A small class-conditioned image diffusion model, trained from scratch: trained on telescope images of galaxies (Galaxy Zoo DECaLS).
Rows from block 4, named by matrix and row number. Rows with one number belong to one attention dimension. Each number is 500 + 25 x the weight over its row's rms, rounded and kept within 0 to 999. All counts start at 0. Numbers have three digits each.
# v: attention value (model.blocks.4.attn.v.weight, 256x256), inputs 172-255
# proj: attention output (model.blocks.4.attn.proj.weight, 256x256, transposed), outputs 172-255
v.133:474467541518496454467480534513509497480521496525523511493517497497473432455473538513500464443493487464500583499492542496499503511488539491524487515486536480533480434476518482531504495484525555508472466484491472443540496525478478503495476454487530496494
proj.133:517493498455496526514525431474452516484495501477502468486518537473490531572512480479520502505499515512510493477510495492531469519501530481493508516464483535476502517515511488461466482470515509490472528518487512534481508499504497499494554467457517531441
v.134:488496511511482511508477475499470545447503516527507478485511475511469531494440545518516520527476514505532489503530515532477517476509485486499472483520454512502475509525484546532534517507523506460493511497506436520475577513520547479478506500465472512499
proj.134:528485470471499490519482541481483480509481505478507527497515499471497490514544481453534461505512534480461525490517492491494534518528515520503508538485551486503493541464479465479488487458474529496492492509519546494507444457479492525488504506524504536505
v.135:484523498524464494518483506506506505513471538511520488509507481431464504509532497478511547489493490525539476483551482528466503513520524469486496517525492493522461491502502533478494491484459514483463482504520496483483500468482489526464469500499507482468
proj.135:530479501524510500476533555530545513546557474468514467523551559507507493503498510502495506511537491474466501482509522501470496524476499481492526488432506529467470466497497521484460468520502499480477520497521532506537550506519489501536505503510475497497
v.136:480477483507474507528488523523507522510522506512515485492486460499519518506565493501556535513472547536423495535534547499525534511512456509524526471487470473568559504546461526498468511520473472470507479477513460480506447502533502445527521519473513481519
proj.136:486513479474509546516490525505496502505486498530531504510490480468557510490467511507530458512502490504456510501462488551493481519530493522500491514509493513479457485511517486541543501454482541535518470460512514507499534506466481506529450461532521506489
v.137:515505483503533493514470518470558477484509515485498518524554534504513555492517434534555547480464511497467493525497501470510505497499477534497500498503527492504495499523502487508485501487492528493505472506517521512509465524504505490480496457508512475500
proj.137:428509489485502511530557486521527483489474459522528508502500569515495493499500526521510480504478470480500472527505485501488519499503487501524553474465491550499517507497515512550504471474515525491482486500490513510551533493505500532505507551499519517497
v.138:501488479472531486488532499481535445493459475501479505514522526502486506531520466514506532526519457479485443472523452531540511495539503523520520523520462466492490500546528503470461470506516495526515512474447564517521486520499501482446495517522476511434
proj.138:491492512515463481493513522551502495522509495502492495504497534547501517509506482475517511537466496514472522530507520493487509495485528479434520494472504524528519461497468500517542495512524516475513521477491497564508501513523509498474484501526512490527
v.139:471500515520511468509487468530510508493472503536500510450473484503506521469528500510500465522519511478501526473506519532473516540511485498455513505518483502512490499498515492517527508489484496541490498500519488494490587545479523556457481486498461536479
proj.139:510523477459489507503487538483512465520469536468466480543482506510479489514511539460493533512535519565502512499463526470532479505506490492515529512487502509522463484489510589467475466528538498479524502526525464491462503495476489445547463509512547479529
v.140:484468502458501499505483490481522491452520501504524476539494439461500514479498522500516532522498501509470511458492505541511517544497523471501490494508490483519538498499511473464533533527471501470472496509490467501486498508522479516489529534479512531504
proj.140:501515497536503478483511546508481479534526482509554525498507492465543527473497493499488513542485506527477482504540495495447489508491499480495474482503514533509519540476464504492471488527502472550521507490524514476489484471504487528538478478520522530533
v.141:474521479531526497475528507519509481453514480488513491516490501459542490481507482470484492488522482517538484517504507505491432526530541469470521498527455497514515495523483500461486471507458470474486497477531484546524499480531508531523483538489483492512
proj.141:517508504510517524521508528530504506542502519500488531453462480511489475502493459523499470524458483473445496495464440527493545498477507472489495492514487501479511481492473556504480490525478518452493512577489480505500504534487515514514555509535447485533
v.142:510437474464477476487519484498486531514500504494458477454447549487478468509478496490494457441463501461507509486484469481470502520489493535446501501497564498462463486475506502516534495494513505523524547502507485516488516482447510540508490464521497494499
proj.142:508468522521515470526510492492511447498501506517533503494487505542483536474511498535453510504501517516527511506488542460543497524420501476522519493487478511496497501509477480505442481491538465501505453506488488483490455483513479493490523556510481528489
v.143:482478510511470480493516501493500514504501507529462496476482478470496464514508525478496474508486466501519465511499462489489539482499505534512489486522541526509514498514505533507539472517473528547517494481420479489544509472503510546455519497505488494475
proj.143:509456522497508491490461488500521538516519517498508493518526456523511529526474508523474516519528508497487547490517549505487457509475502498484524514470468500491496515467460493476510500496494467462481476525511480510500511522513495497512484483495513476521
v.144:513550508492498538473474489504487519497463480477532468517507510495492495484526509535507545494521544531493476511494520508485523529497529494535477550535489455491519509548481478517509533487492467524503463481515573461475503507496516474482503480488512509501
proj.144:537513519495518497493518486522493454515501503471465523539528542497463525513482476486479502480515498488501509486487514526519480468445479509488513499492462517495506464516565490492469520462502494514480499548520476488486512442468499544496521499508471523482
v.145:485472495495501465472520494512517524494510503483525458527530460515474457517500500510504482501503483515519527523498514487464496477514474476494499524488512512456468534494549481510477467438489486492519533543517463489463468476526488470477423467506521502501
proj.145:484518478477518509499500485494527537527501445475536486488502525476475515547532515459539516520501523463489498480478502543502531479515505499492505435510506537515451501542495509476515502521526523487453500539484502506487513516482492479502556485498491524524
v.146:510507457497513547474527474517528472513456520502526503503471514498511502486482503511488535477489504501480440494528533538513518503546508515523518489529459492526509526527504523471527531492446465510474499450517421531495481557522512523491504504535509536555
proj.146:490448466520470477513499553490533496493503503504505489499542484488486533444537533495462490524499486522473514470474505497463516477464526497469526532511514509539495514461466507486510450511509504526541550482507506462527545487531531561529491521499497477466
v.147:487503488544471449496512456500492462490541512509497507559473471455480475540509508500532499509500521466486447496539529487518519488517496488522466457493518500514483497489469537451515540526511489472490511458531467515479504528505486519474502509506488504524
proj.147:526532512522472493531514522481521487513485451529489491531505508505528545466480498488507512551513509520510569494459499507432501493469500477537504506491444496500544508508508537553495504505469530525524539515474474481504512491520514533502467476508496501511
v.148:461518494491517507485543490491524429486484495525519535486495548506557477508516518509491572490511499520524517493483461470522490430509529553498480491515509521497499524496449529524507468489519506468510486509507526526553510518513492505522493532536517519475
proj.148:510518473540503525475505461533503522501527521518502509481485529536455488452491463498520482526466469490483509515510530500485475539460532433524503506480466550488507478478505486480475525494455529496517506491461508482510528470514495477530518504477486465491
v.149:549480495491496509517497520478491472478514541502482491508502487498482470507482525511524518527527497490508487477486506487463537500534530507514465471494514508555491505505485496498485498492492482465491485512500463522501479513485466506514514465473469521450
proj.149:471517476535493487510494503509523474475496487497490488461481488544509492522517466462507530518437480504517513555508520512458533485548494492465519528505475533494511493469478488501478459475500514502524513521499501509500508499516487514516504521527521533495
v.150:509508481498515548496533469508494474517472504478488504519529441520476524518497497488478470507493498477484485529510495468443446483448448441518532498484458497510451517517510470464505487508481504507480504536533495475525515546483498534465512507512497510513
proj.150:515552501497473473488459498471482486514480454473525490518480505449489521508533506451473529507505521470496515456478481486507521503536509505477476507506512501493510495519528546522500529513516497495500486534494517554477513530502525482448490516485477471556
v.151:494533483500537477522494514496520508480476471489496534466491499499462509510493501519508553506494495499501497524499497519486510541508496511491489518473490474500551490503457531529443499529543509465467498496519460495508535498506476515470507507517518501520
proj.151:484479523492490542500498459491489522464482539529497504502491474567518525478516504441482460461488476467481524485483469484490536507497496510504477539481521484525510476471498463545541501488495461476493492470516475517477491495493493495507513512514518460513
v.152:495505497493518508523469510500548456527474483451572532538510490493472525495519497580508497517500502531497487494493521506513492510529512539489472501504433488487541495526501563459490498517463518529492519491495509514541469541480508485488514551514511482502
proj.152:532485485479463488496523511502486516475462534564472471544509498515508476509528514515490498520509485494466505492516496541472511517492518524471528535506523498469474441492505450494548506477543493483492499468494490498502496463524464549507521484470512458483
v.153:508503547511572522512496493506498511520453472491513487514554484507507465470472554489531453471477484485527522510532536519539476453516514466524513535498466513497485521491521489509500525477469530506540490509473484490525528517479489497496461471547452514524
proj.153:500465476513500475477482495479488531503544513506542497501493508480493492493520483480521477531521486526515502457498475451517512470460531493467491518497524490518489516521492468481476490531497446535490522500472525522495473480490496448501560488476536505470
v.154:485481486513500512512535544504480513462551474529537501495476509475520488504522524518509491484481528533498510541526522518479479483493505488542486454536489503527473528502449475485504485520517513453486508478503448514502472497498483465487479497535511522496
proj.154:513478501515493537506516505502472512479522514499485517505444490496461519483511489456508500511472527477489521443467483534517531499457486488503493545494469500476508513486503510505473515477459509526526483527521528500464517505495536549504533518509488504454
v.155:462463505492545481553501503493494511530493492485507469528550476481485502481450483446481537498474508536495537500480472531505545496477481542498530502523503508504521510522482439481460528500522502473552518494520461521492497554535475497502528509496490462492
proj.155:479517506466462471464480509497502514439479489539529498493514489470543539500494490506485481522515508479472533509537512533521509515538479469503475476497488517511475551490486504503518491513464491546486494473514497493494468481469510512513483519520503496499
v.156:552497489463480560514514510482482498491486475541520457545508466495477528505509517463497463523457522484495472466468508483495499498481501447519519570466445467485460477480505500527476508521482505483491530548478553476511499503483499518491448536478502508472
proj.156:492506510484520416479461507482495502546505515481510513538494473533491461512507453520496542509508514512507494526509484491538486516471501540471444459521553469500506487556546524500495519504522490507528481479507519478489487516503523532477505506522464482515
v.157:487462515483457481460515554453481540473510504497525536498490523526514505483494546495457484490510521498519526519495499512454499514503498507504525495518522527523491524551503541503478494531537478487472525525460502503552458509523543514484469486515505436469
proj.157:492469514507511571504530478532500514544505522514534474446534463516450448483540497496521511523474475473471524529496516513510480531544512566545498485518519487493488497479488509488526496481496523517508443503491509542472517486510523487519526506490521505448
v.158:523496496498480532507496481488474487489514481504485498563454511503509515516467518483480496516488501526467506497495545484492476477521498487501432497492492478520492466474496483513489475467534501494481538487517462501529460514501511521515468476493498493503
proj.158:470528510481469523499525531477487547505474502528513530453541465470499457516526494509450498537498505505482479489499500521518525509483513478533543500522478529472515540519535554453490522522521495506488469486509565480469533509514467485511510471515482482508
v.159:534483521548500499488515491514480519513467490455467525537525463504500466506511517565499507498513511479517541440555493491464525510503511459512501492503475541543489513459552492489485487521498498501527488528490486491495500455505461541502536508522487551492
proj.159:490536478472561476476473480477514492495527529485508496488508534502480508528503503500512502541480490527490459505510514504541445480471510491487487476469453536456482477575538503499489482517497494521497513490530461462479487495449484479507501509486521465493
v.160:445511483492500434536502428515489461502512539533526472482496494485490498490487437500476494500467485479493483516532498486507504454504497471541457479510488482526488522491487519485498478552524512570500477489519458508501520527500540475506477499514483495503
proj.160:507491504515448532452462532540486558487480446515486544478542509470524514517502560488512467479514510483467495474444522496499532500466519524451515522478530491487505535509481518526528495485473497492498505521506533485500467526491483510454485517498478472564
v.161:517510478483492462517496519527484506528515531534536538531472543487492517454480456547461535509514499471497496508467504474505513444499534514480476542466474478513490501512544519519463513514511549513460545515511555525516489507474490509502484484525521466501
proj.161:492526490472523545474536442527444487481453501494478476475492518557503474533534484503482521443495514507496477493508526525537462501488482497490527521505481506506539510493532513484505511475528521492498492499504515500478514507499482487494507510453502507435
v.162:435494486502527485561517484459512472507495503488500485466488524533495473498517515464532479480485483513513510508474516509474472527507482489511492479539517534490517509487547466449520496511490503482501515513523434468494491514498528459497472489521502498542
proj.162:539484495496508489485473509543527528486529477525475483539490492421480534476476537542526491507468510567524520479492485498519533489469522490530479511516481552498500525484444489483478495477506494509482513475457502489451510470553514498486481486467517495476
v.163:500495502481497539494511505513506504506474526508476496450528527499476482513509487501492463504482476496486555458545444487471493493476519482518517520493486500500493511493508493526529495476438481540446499488515545536481515514467509509450505473526474527504
proj.163:483467497482491472479459499497464547515484510482532499504494517538486499491535490484487525520529517502492495494502523504517507515499500507444496485517540480543489503507538516445457487568566472507506478520490490473535528474547507524536517511473474499512
v.164:520495483486498528518507480512469534516519462474567497461453489532538505509478529492493482469493515532502485494472481508484498514486488532553492507557461500481555459543499514500450486525544493503497483482495467516525505518516501497496535540472515471511
proj.164:499474504539470523499487514464508429534504537518526492497510506446501496463523493534470483486512498497480484500510478503520485525530486467491512494507473495460514499515529492479530548455478522493506545482495546551489494484522491524483502471487492524508
v.165:535498540475520486465473504503477499545464513515547464460559468466479529489552513481502540501543514513512471481486511530493515500473520510501509528525471493506514478489549540507428510544502499519468504520476499472451512517541508446501499537492519506494
proj.165:494457488550496453498479495499524531518539473473518489514516491556528489521504445492528469498496487493522540501556487508471505503524527528464507484477482482522481472515508504480517487529518480534510513485512470520548477483477489571498483484526521476507
v.166:470489526491489506486505489487517526497505492508512514482482518478495487490515481499505528483473503526519489564531483471512499530518515501503481538410480508471519512478476496540501523519500492462521499506531441532459518519556505482526491507477492460466
proj.166:491510513495519481545527528522506457527480492474527499475503529527448488511465492503527517519513532493493534521482515480501517514457472519540464514543535542469500483462491439516488487475504499492479494471494507514478496461480538542485493491495465512484
v.167:483506510526459467499482533524527540468520508502527521509511510525471496510471528493492492492508451487505503512485482478486479461481478499488562482504482511508513512489543513485471489498496530492519477493483477473497439505537549541522505568505488477486
proj.167:493537544483513480541515493483547454534502489508491497497526481478514537519502483521472510534496527465453531512509498508465526491491482529544491465479521504476471539468486481501498501521478495472523459502489551503452484554509506484428495490497507496543
v.168:531500519521481484504474471470525520449477496488504511477538481446491482500547444504495480471541529521524510504486477493466494512576527496494525525489496476522521455500519530498534517462420527518454490501443571502511536524513479521462464458498548489498
proj.168:488466504499516515533527493506493529513497521508491507545466534526514516522494496480467531511463449510487500503486440497492535460459503513495527507498489520479489479487471486469483456524551484456486517513516446466499523490501489494516506486526508510512
v.169:529499468504485455463499485502485499474479470509499486474522438500444514471515530463520512468485469523507469511535543484495448492539480465511506504543447549494466483524494496482504535515478504482465513487525479468477497487457487511470492464514488501491
proj.169:538469538504512494514500503465511507566552482478518506490479512496493447498510477513523472530492491558500520486493454498499510456483517475507458477484522496514499541533461547467493467499534497502543521534457495482513527530539488459484494513518500469534
v.170:522506509491508522475502506479473455485495506514489461522463501477503516513514552528489509479498521504498504427455528500484537532487503457497486522508507483472490470497460500509490517503499501494489507505472521487519509507473493523471498506497489524494
proj.170:476498510461490461511533520496480530487505533475485494496501526489510505530527460523468533500490514528488524514557514491479463454436500510496502496527492489486511503473517527484496556463487493517537457543528486498503513472480479514499466508479504520516
v.171:505488491472525500498487496518512477498476537522524492513498512449503548488521502531456507466494486457497499459483516530521502529488488436545549542515496501533500535514489541488531477482477495517511504476487539512471527510498504510499497462476518527538
proj.171:476439489514473484476487495553463518458555509510455500526507483490484522514480513485471501497500520526505483489519482494525531445486525494460521507519531466541488494443490499501490484519495503484522518523524499460520520502498534501499501516505470471434
v.172:489493534538483536524512507502485504483490457524499512527492489521486495487472517425535433499479459529501489496530511503524513489452484480508476470489484512509497468504495483503528505466524507479512490485493465509497491525520539517503537492510489458551
proj.172:488525487499485440512489539473502502511524501490517531496508484441509562505493533522487537534529495507495492454449507501488506494533531528498478496480507491532497557517498534520488478493509471511529515498477531537487471502507483501490520466493511541496
v.173:521459515502484469508518512497450465524516511444465506477477461516519474517520527509463488505489537481498541514529499511479476516551495464480456460506494490540472503458495522498519511526479503505508490532531477434508522475506488481528557521507478505480
proj.173:530555479519509507518513521469522488499517488503545508468484518494523521454511510482538520524489456510506487537524498483501476510459522497508488523506520506508507553530499506497475483491496493513509478496504491500525510462517463539527491496515498544536
v.174:477513495476486479511471462432504489457468456512519507480473498545460485492524497507513522511486511473531522493517519494492478510488474496561506475516484459505510515502483540536485494512444465487542527491536473461512529527506519497550503507454512486459
proj.174:522494480468505510510506487536497473581489506503460484514519501445478530524513509569532502515509504491463476494472502510520464513500537509505486538528527493486514451545526518494516538479542492531494431517481528511469496488497508523482461484511489460503
v.175:506508492502520500493503476555470481491495443481477514471498516524505489487451527479478477495474492491477516485494493501516478538493452515515486457480503480484522496498487468522517461482540527536553518488490484524515540557487521462493476478520486513558
proj.175:499529488523483495469461487424475491471466492508483504481483499465495518504522498493427487490490500539497471468526514512492515456484487473467529535528525450508515514476526522475489518524501478464477483527518490473466501503483502477521526482478452537504
v.176:509484474510535507510488505516536501520553521489512539543507486474480486487452494504464509511513438506502507483477497472485498515484506473469487492483496499513485458487487509516487506514471527502502482555509491539511490475511497562528532524468510471499
proj.176:470523546490485477471521483503494534472459478495507515437521516493552482582502460527502507495497493452481511516504493531477488532500466523490475501471529536485516496501551475518523533520475528453522504470532517518520478574493475474448466477518513515493
v.177:458539457501502526487490533506547475452484507497521560504495517475516527493518487552478532479503451524512528462461470531440489492481510493492535522474496472458497495534525525493501522501472508513485471511498574524475521489474467545529493483488522479503
proj.177:509523514493502491509513471495511492468530523468462486553515513505476503503488531514493548505491490524507483532519508502485536487482480491533495451489514540523515492480509505492501505520462504453483495468494492482488507469523484479467499531520462508524
v.178:530500534488522529466495497499518482558508486459527529486531472442495506454496511532517468547553473495497503472466516506490509499478480552481501479497438495477508511505511516508510500466489542519489547487487534499525505491480465481472492480505507502475
proj.178:513441491505540488533479500501485524492481567531485445517484511519481464498508499464514491498473486498504496483543472492498514447521507508482511522512536526484528472497501527479480490524551453509486533500479457497537478487505479531522525502481484506511
v.179:503477451539517512509486517537476509499477505491490499486519566489524497493514484555510483474506504538467490497509486508491508462517545500503521524515469483515501501513505503516523493484506464532454507493522559493501489501514501473494472490470497559505
proj.179:500510502502490514516493519546500552536497527460528481540514467514524513483460495455491500504481492505475500494455505505515503508507477546491510488436499502499487489515524553490480507478501529509524503529489477509521506494495487512510440527516482462489
v.180:529493522504463545470446520525442524519462474505477453522499501484496494483479538487454506548516494507529513465457527511439489509498511461491525511463443518530467490525477509516451492462533472498508497530493543458474535485518449501517499517466495504506
proj.180:527502521551525480513484515468512483500520536484517493517528510535521483469492452484524533515525460468506502526549490497516532455512499514491474490507489478459510498536495477489479477525484496481491528507544466533535443535474494462499477471538498515512
v.181:467541512495491462517516488520497483517512470479509517501486508513481501509489461491539496533491461502512521477473544489591497538536474548544450496522466543510496454514507474469492492485517513435547502449518428514499463532521500499514515524495515456513
proj.181:517508460506508510517503492513501446505509521493458492469530485466506511484530516501511480468537526559541470494455485548465526500480513459487482494515466492486514497483499531517484521524473504535468546496492475514482534528482507514537499510509532523499
v.182:490534474487520490505469498503552494483474500519504490527546471484502488519519501529471548514554517550472506489463552510477525554477479485499551572481522535507456451583487503509478490517504504481520480524472482481518507505528476524511506531499491453493
proj.182:448561516509477541505531496514489498489468478508530522497511519506547531566470509517497525486502474467508528547494504513511437538512458514521501487451474522499481472488559531532553494504516554507491476460537502500477480512478518479503497550514534532531
v.183:505509507527528536489510546520517509462488442519458498540470505531481499476507459531471550506561478520419499479493515497515506501566482476496505532532465488509482492535504498513452503506492462523502471505490547490536510513505479486500494516506518508491
proj.183:523494479458501531493519506492480544499485520513509511497487472513511525508536522476514514513480496427488476512493479530512521484497524535489520555460484497491460457523520491509528516511516505490478519502493491539461475504511534502521531479519506483566
v.184:503504519495472498499489467536458466494519465506513467495480491512493499515496522473488502502464504531532482474496527519495496522522486498517462468533479510516453486505522494490512472514512522495494519439515503504554509490508485505471481477452474471541
proj.184:554495491504472492478518537465511530507476517469475497501477501452492498474482483504495475511501479513512565504495479505502544467456548462495477511478500496500527513500494550466500509492483483507481506535480538492502533505510494498530500497506466499474
v.185:506492519517505527494476474534557531473436505498496489506535482535488501486486511514496483514483520521493550507482505507513489470500523500491527493506512471447505497526487547586507465474478472512541505496492517489554540482501549564542489530495512542484
proj.185:482459476488497497495493512471477525556486480478471519498512472516506489484506503505521520530509462474481485514503491500525477486511538506495530523521498520497464515523502487454507496517537508494493460505496459485471438515475427433482532471529514499542
v.186:511525459468438499509473509509487506461545470518544503499503455494513533494514502486504549480506527537476479534510498482515507514464551563533518529455513459480480494533530549491492501531522555524456520458513499495502501556497488510498489484498500453463
proj.186:492501506494516562499518472510483489580471508504508504522514523506518489490474483527450525476495471463485567456513528520499532497468460523527534527503491518528572487512472515489527490503496448503502496476490556496476506491509499528491518527493513526487
v.187:465463512542542434471507486550510488518478483498517509486487494417515498537538534488479465475535489514469510548505467492494526533477504503484482488472518506495524507474529436504489510463512485523510510516496492485520498483492465527480473483547541514480
proj.187:494489537499459526469486510476520529446515493508552487488505496517529513541480484498483492542501502541493564485504481484508490487496485484522476445471444523485471499507508527473455479520497535473518497527502493497479472538505464496532505508446542516539
v.188:511458499522513505543521495477490493516490513494495524471485508509477487499493511533496470525512513465516481448529481489501474500487524545497546537481466487508500485495544491513478564514493537523509481493522496474504502584467494532512485526493524485490
proj.188:479518515516482483514469528508528429492524501488553478567485491442526546490500496468455552481522526533489526519459522496483520503479490483540480511481525512523479510493532492526504514474519509538522515491494491488487475509522499506462448508509551484527
v.189:523498466499483557500500520501499478469508490479462471592478500487490510527511534515485502519527539506507523473478495500544494485504522456505518537504493474489509484519546519488515496509520501492520530492475566485534485517509477506481479506487501481526
proj.189:496548502517506505504513484500480537486488508544492533517483510507498468471492488521510502492480480512547481516502524505474495471505499514539517476516454503512501502547502478520514527488482527526510553506561455466458515475545491487531527499501495504446
v.190:531491529516514423489525517462515486489483497480464472499517547511535440498442508517519468449498461516519515530481528534527487454517482507459519519500509496514453504503479508478508484493456488483500527488494485510560481494517530522521481485549502491504
proj.190:493488444504531575510527534506500547493490499526510472494468469477475503494496488525540513503517475493525518515511510492487500477506551456500507481515514500480468475510504550497509506478533537493489519532498502494459510521485495459538515552485531481497
v.191:496469463499526521510478488531464504547487524522487470470505524504502493558518468502482495519490516482503537462487485524509491493478533473513484506476458474455482517508506445502505448501558493489518523522509545530489458509511487515491489469528483519524
proj.191:472538503517462501447518520517509499536499462483534522466525499475545503456490504519515540508516500505516476514486515515505505492514521504502547441481481514520510501534518572530490519534490518543512497495496517503533522526483475509509523497488514490507
v.192:511558470484531484489528532519507519473474533470512511519524455507489503549482530490499504437491472511532524530490516492496537503464502545524525532498505497497489498511512509502496487480476534491512515505510565465524520496507487489506464516490460462488
proj.192:487503508549487526511505478450507454486529514476517502532507548487523523478505443512464507485523490503473527498531494492488519478495522505479494452447496541483504511468528496523498477521506476533513481471505453504515490512509461562510524459498509447478
v.193:475441495475514491517480495506497519537542515533479507451512502531495495497490517504523489528517467527520494536542502498517514514470492516536500413472496483536484530466498480454497439509503506480504472517471487501475480503526476469537539498500447509537
proj.193:548486480528440459505508505511527508508469466468465544518498491522492500476502486461514482525494497518521514519531570506486465515541495503464504551507537511498483501497496504535502499440491496445501483482536529455480477504467513469506464501520490473494
v.194:501504498544471491476475489484494487477514508485472492489507488471485492485493507470505489485488527483464536520533496521479479501503523524509488508490563452488472495502508494550544474509502497530453516479518454502494492503473527505488504485490503513462
proj.194:477559512497549550484502493517460527566492514511525507452515475512503552526539498496519495473481501490461486532503465546454518497474472498498514481474444493529528520464556494521488549482495507487466529534482524484444495481473479485482494494478496522490
v.195:538527474477540463459510543517516505504477562479495508516509493499471513500519507514514518546442488521507534505483517508504545556489461489520513533470504478499515475515510476489481540514503541517523508472491492497491447533521435516470467561499522469532
proj.195:539480501512500477513493483483505492547478484499514496496514540544504489507467502514503491498529484509497464471508506508531517472458518499476447506528528489486483503484499490484508487542515449501521504510509524485493497475534505497519546516513520510480
v.196:511517474498502497487497504474543533531555500490465508456466522482486476494501490554467547538523523488529514508461504507514485506504527501492536494535468464493488439498487488501489523494536527455502492488484524519507502477515475476523547540495507463498
proj.196:494489485530500467532500500498473529521485513472452510505475491571525481495489520484489504478502517463469486487474511533475470524467455496484530552494521514491489492526509535463516487525491519505500481521517507509517483486457502505568484471552499511494
v.197:493483519535524489515518512531497493509530536497503465468496507482481457477476518478484500461545485468515469481517472545504482481542528498492482509511491476535511509494510506495513472493488502510492518514528494511501505486490509433475504449545527490529
proj.197:518519491490505518498479500495508501518513498498468506486512505515472546545479507495534507472492479535467517505472521511486510493484509525467540480487521503526492512535530529504503563503474513519481496521465501503492540489496506461520549491497463479503
v.198:479535492488504516473511526482448482485523475418477516531510497499533510487460466483541552450514487495507489526508540507518497464526471493486529471488520507518492490468537538520505508449507494523544532517553507488510480522489540486501504486460514473473
proj.198:474518522538506503497492543494493510451513497491494504463508469468482457522514458500504510493487518480528504475549498527476468512501491531510506522486465468488506498484479506455507523518511540530475498478494487524506492477501504535492496477520480444501
v.199:486461536518475500525503484512506524533490512552497495483504511529505479482478538456483478480480517530525493481544516489497507516524480484517436494532469460518495517539490489528506462507492473506481487503505470520474546488468522425472534496542488531511
proj.199:485508481463544494465504472533513527502525507521502531493509529519482559496483581564532520496472500466462495529464473535522511454483489514488497522503516544473495494510507524562483512482520533481485481536491479520510491507533489506509487536511529503473
v.200:517553476479520563527458499518483495512477498467525494553485493513519503490491495495471493490444499500496475482445545519500539506497487533542496534474512499515495500503492511504491530485480483470497468477543549514534468518492520492527488511460533432472
proj.200:473481476511530513475450542491504502478522482486476487461524508489505459450499498510535491527505489478489492519522484513515509499520491518474470496505516507482498513475500472475496490546528483545535492490475463507494491515532510458469507462495493529523
v.201:483494524511535501512467495469492460527478496543500484463518477527517513495502534552500517525495499469477484512503476518494473501497483492500491527543463486479518519459522438483558484511452532480490515477515503507527517503475463500471487468539517527534
proj.201:525472481448496480516503499523515504550492495563483536500520481510540517545525465537515464498486488506517546505516533504495486525501464444487508465502591503505501497509524473489508518524531512532505523496505453486476507522486546473510540565475523458506
v.202:520521471502448516518524486502470482515498504494524495574544530472512487494489480490480487530502507529459537498518509477488501514497512510470531498441523504462497446466474540482521482483550529510490505526503499452499516435520494494502472524535528503501
proj.202:515523508498484501489470512501505524500507512498493465523462466462512512481500464489500525519486488493503472494535504466558516460512509469467501542531504494514514503503449480531546488476466495533528488503457539550506491480460512445497542524497531514547
v.203:480474497491489509513495546506490481513477514493513506515476520485487481498495472458492515522517517522479496549455436531498486463539513447519479513479495487484509500486475492492495469507539499487486544556506435478472525467534527489488517525489535496505
proj.203:508482480518481533528528494488526573488472509473528500506528535523490484500527514495477516502546488504499515521498514469500487535502477541483517471478539508493496502514536516510522511484504539551520517496454516456522522495450502545529497440510480446522
v.204:491506488521494557503480489470487523500507489502480482496506483515523479502480530500483464502462488493537492491541513443485476500487463438479521506517504478472488491514499494460526536527471474450501485499551490505489507492472478515571489490534451494516
proj.204:483492509500481534476472495484480503478549498510530505492537498459524502511534478506488477468514485474486515538489479503468498532497469515487487502481479536486470482497530497547494522493536499510530520493457429485495501501499503502492535534490522510523
v.205:488507479504494483505539518544492452517522484487488484499446508506482509537507511508502508505471514486519490483491476469539506527443534523434500534487476500474526478557485483501537440526515499488486483481544506469503483492500488469517484512484502501493
proj.205:497495499423520469488512468509501490518508501488487488506533500513488469472467458499515499525491486558519506478485475513506529509523512514518528485511527475511503520474470466464491504496470505524532474492471542520531486470490492486505530507500481493468
v.206:520521535537510509496505518510473505538509514515472510466481471507536503483504468503489514480464506492493555503485493478477501526514455496487480464465497499511508473481524449501493507470514485456589492496458528486487504516457528501490536470553486539525
proj.206:506436496487435506514498518520521475485479499535485500521504482491481508500507503464475487489479482494466469555519462530510515515515542498491481506548548514490491482522473467473555526515500476503505493449551463562488482519484502500511484564523531508529
v.207:497502439490518483550521496474507489520487454506527507503498488492471501519541524482503493518500466495526476497500434506474526490490517490519492544478470504506537514513457510448524480496480505497488441503503512512497511512517514501544502535485468487493
proj.207:500527514501514499513479458513511514474486523495506502497498508464506506453548515526495442466507516473534470457466523473538483440540494542520473476485502526495459503512518539543490495520482544484520517515542482496511498537526469497492490497483493506476
v.208:532442538549505488507472490484513503523514514486520528446500525495497514518509512488490468548476504452480494526492503538483484484470482496466476495500516503476491512514474515578517467482469468490506520512483535510492449513485473499499493543474477545503
proj.208:475494535477495478494533486529476495498477484542505511476506522550513486506511541513512465485522490486485502491499534513482459500526458483554505522505472486555523460461488481468487483548512525412496487528513482480502481498540524500487469524521566512480
v.209:488530514530509505517502531507505492513491479476479460493505491458485494537480418499450494495497489499521524494521499532501496492521485547492489504450469497464492481493495494483520467492482480511505521485523493447500474490468521477498478514489495501482
proj.209:513501549484513523542545477531490447480517500508531541504491542487512538519524505497503523505494530499483535504471509500449512469526514489522512443509517486517500520455509455493472498492493466531499505471466490520520505490503515513483508495475501494528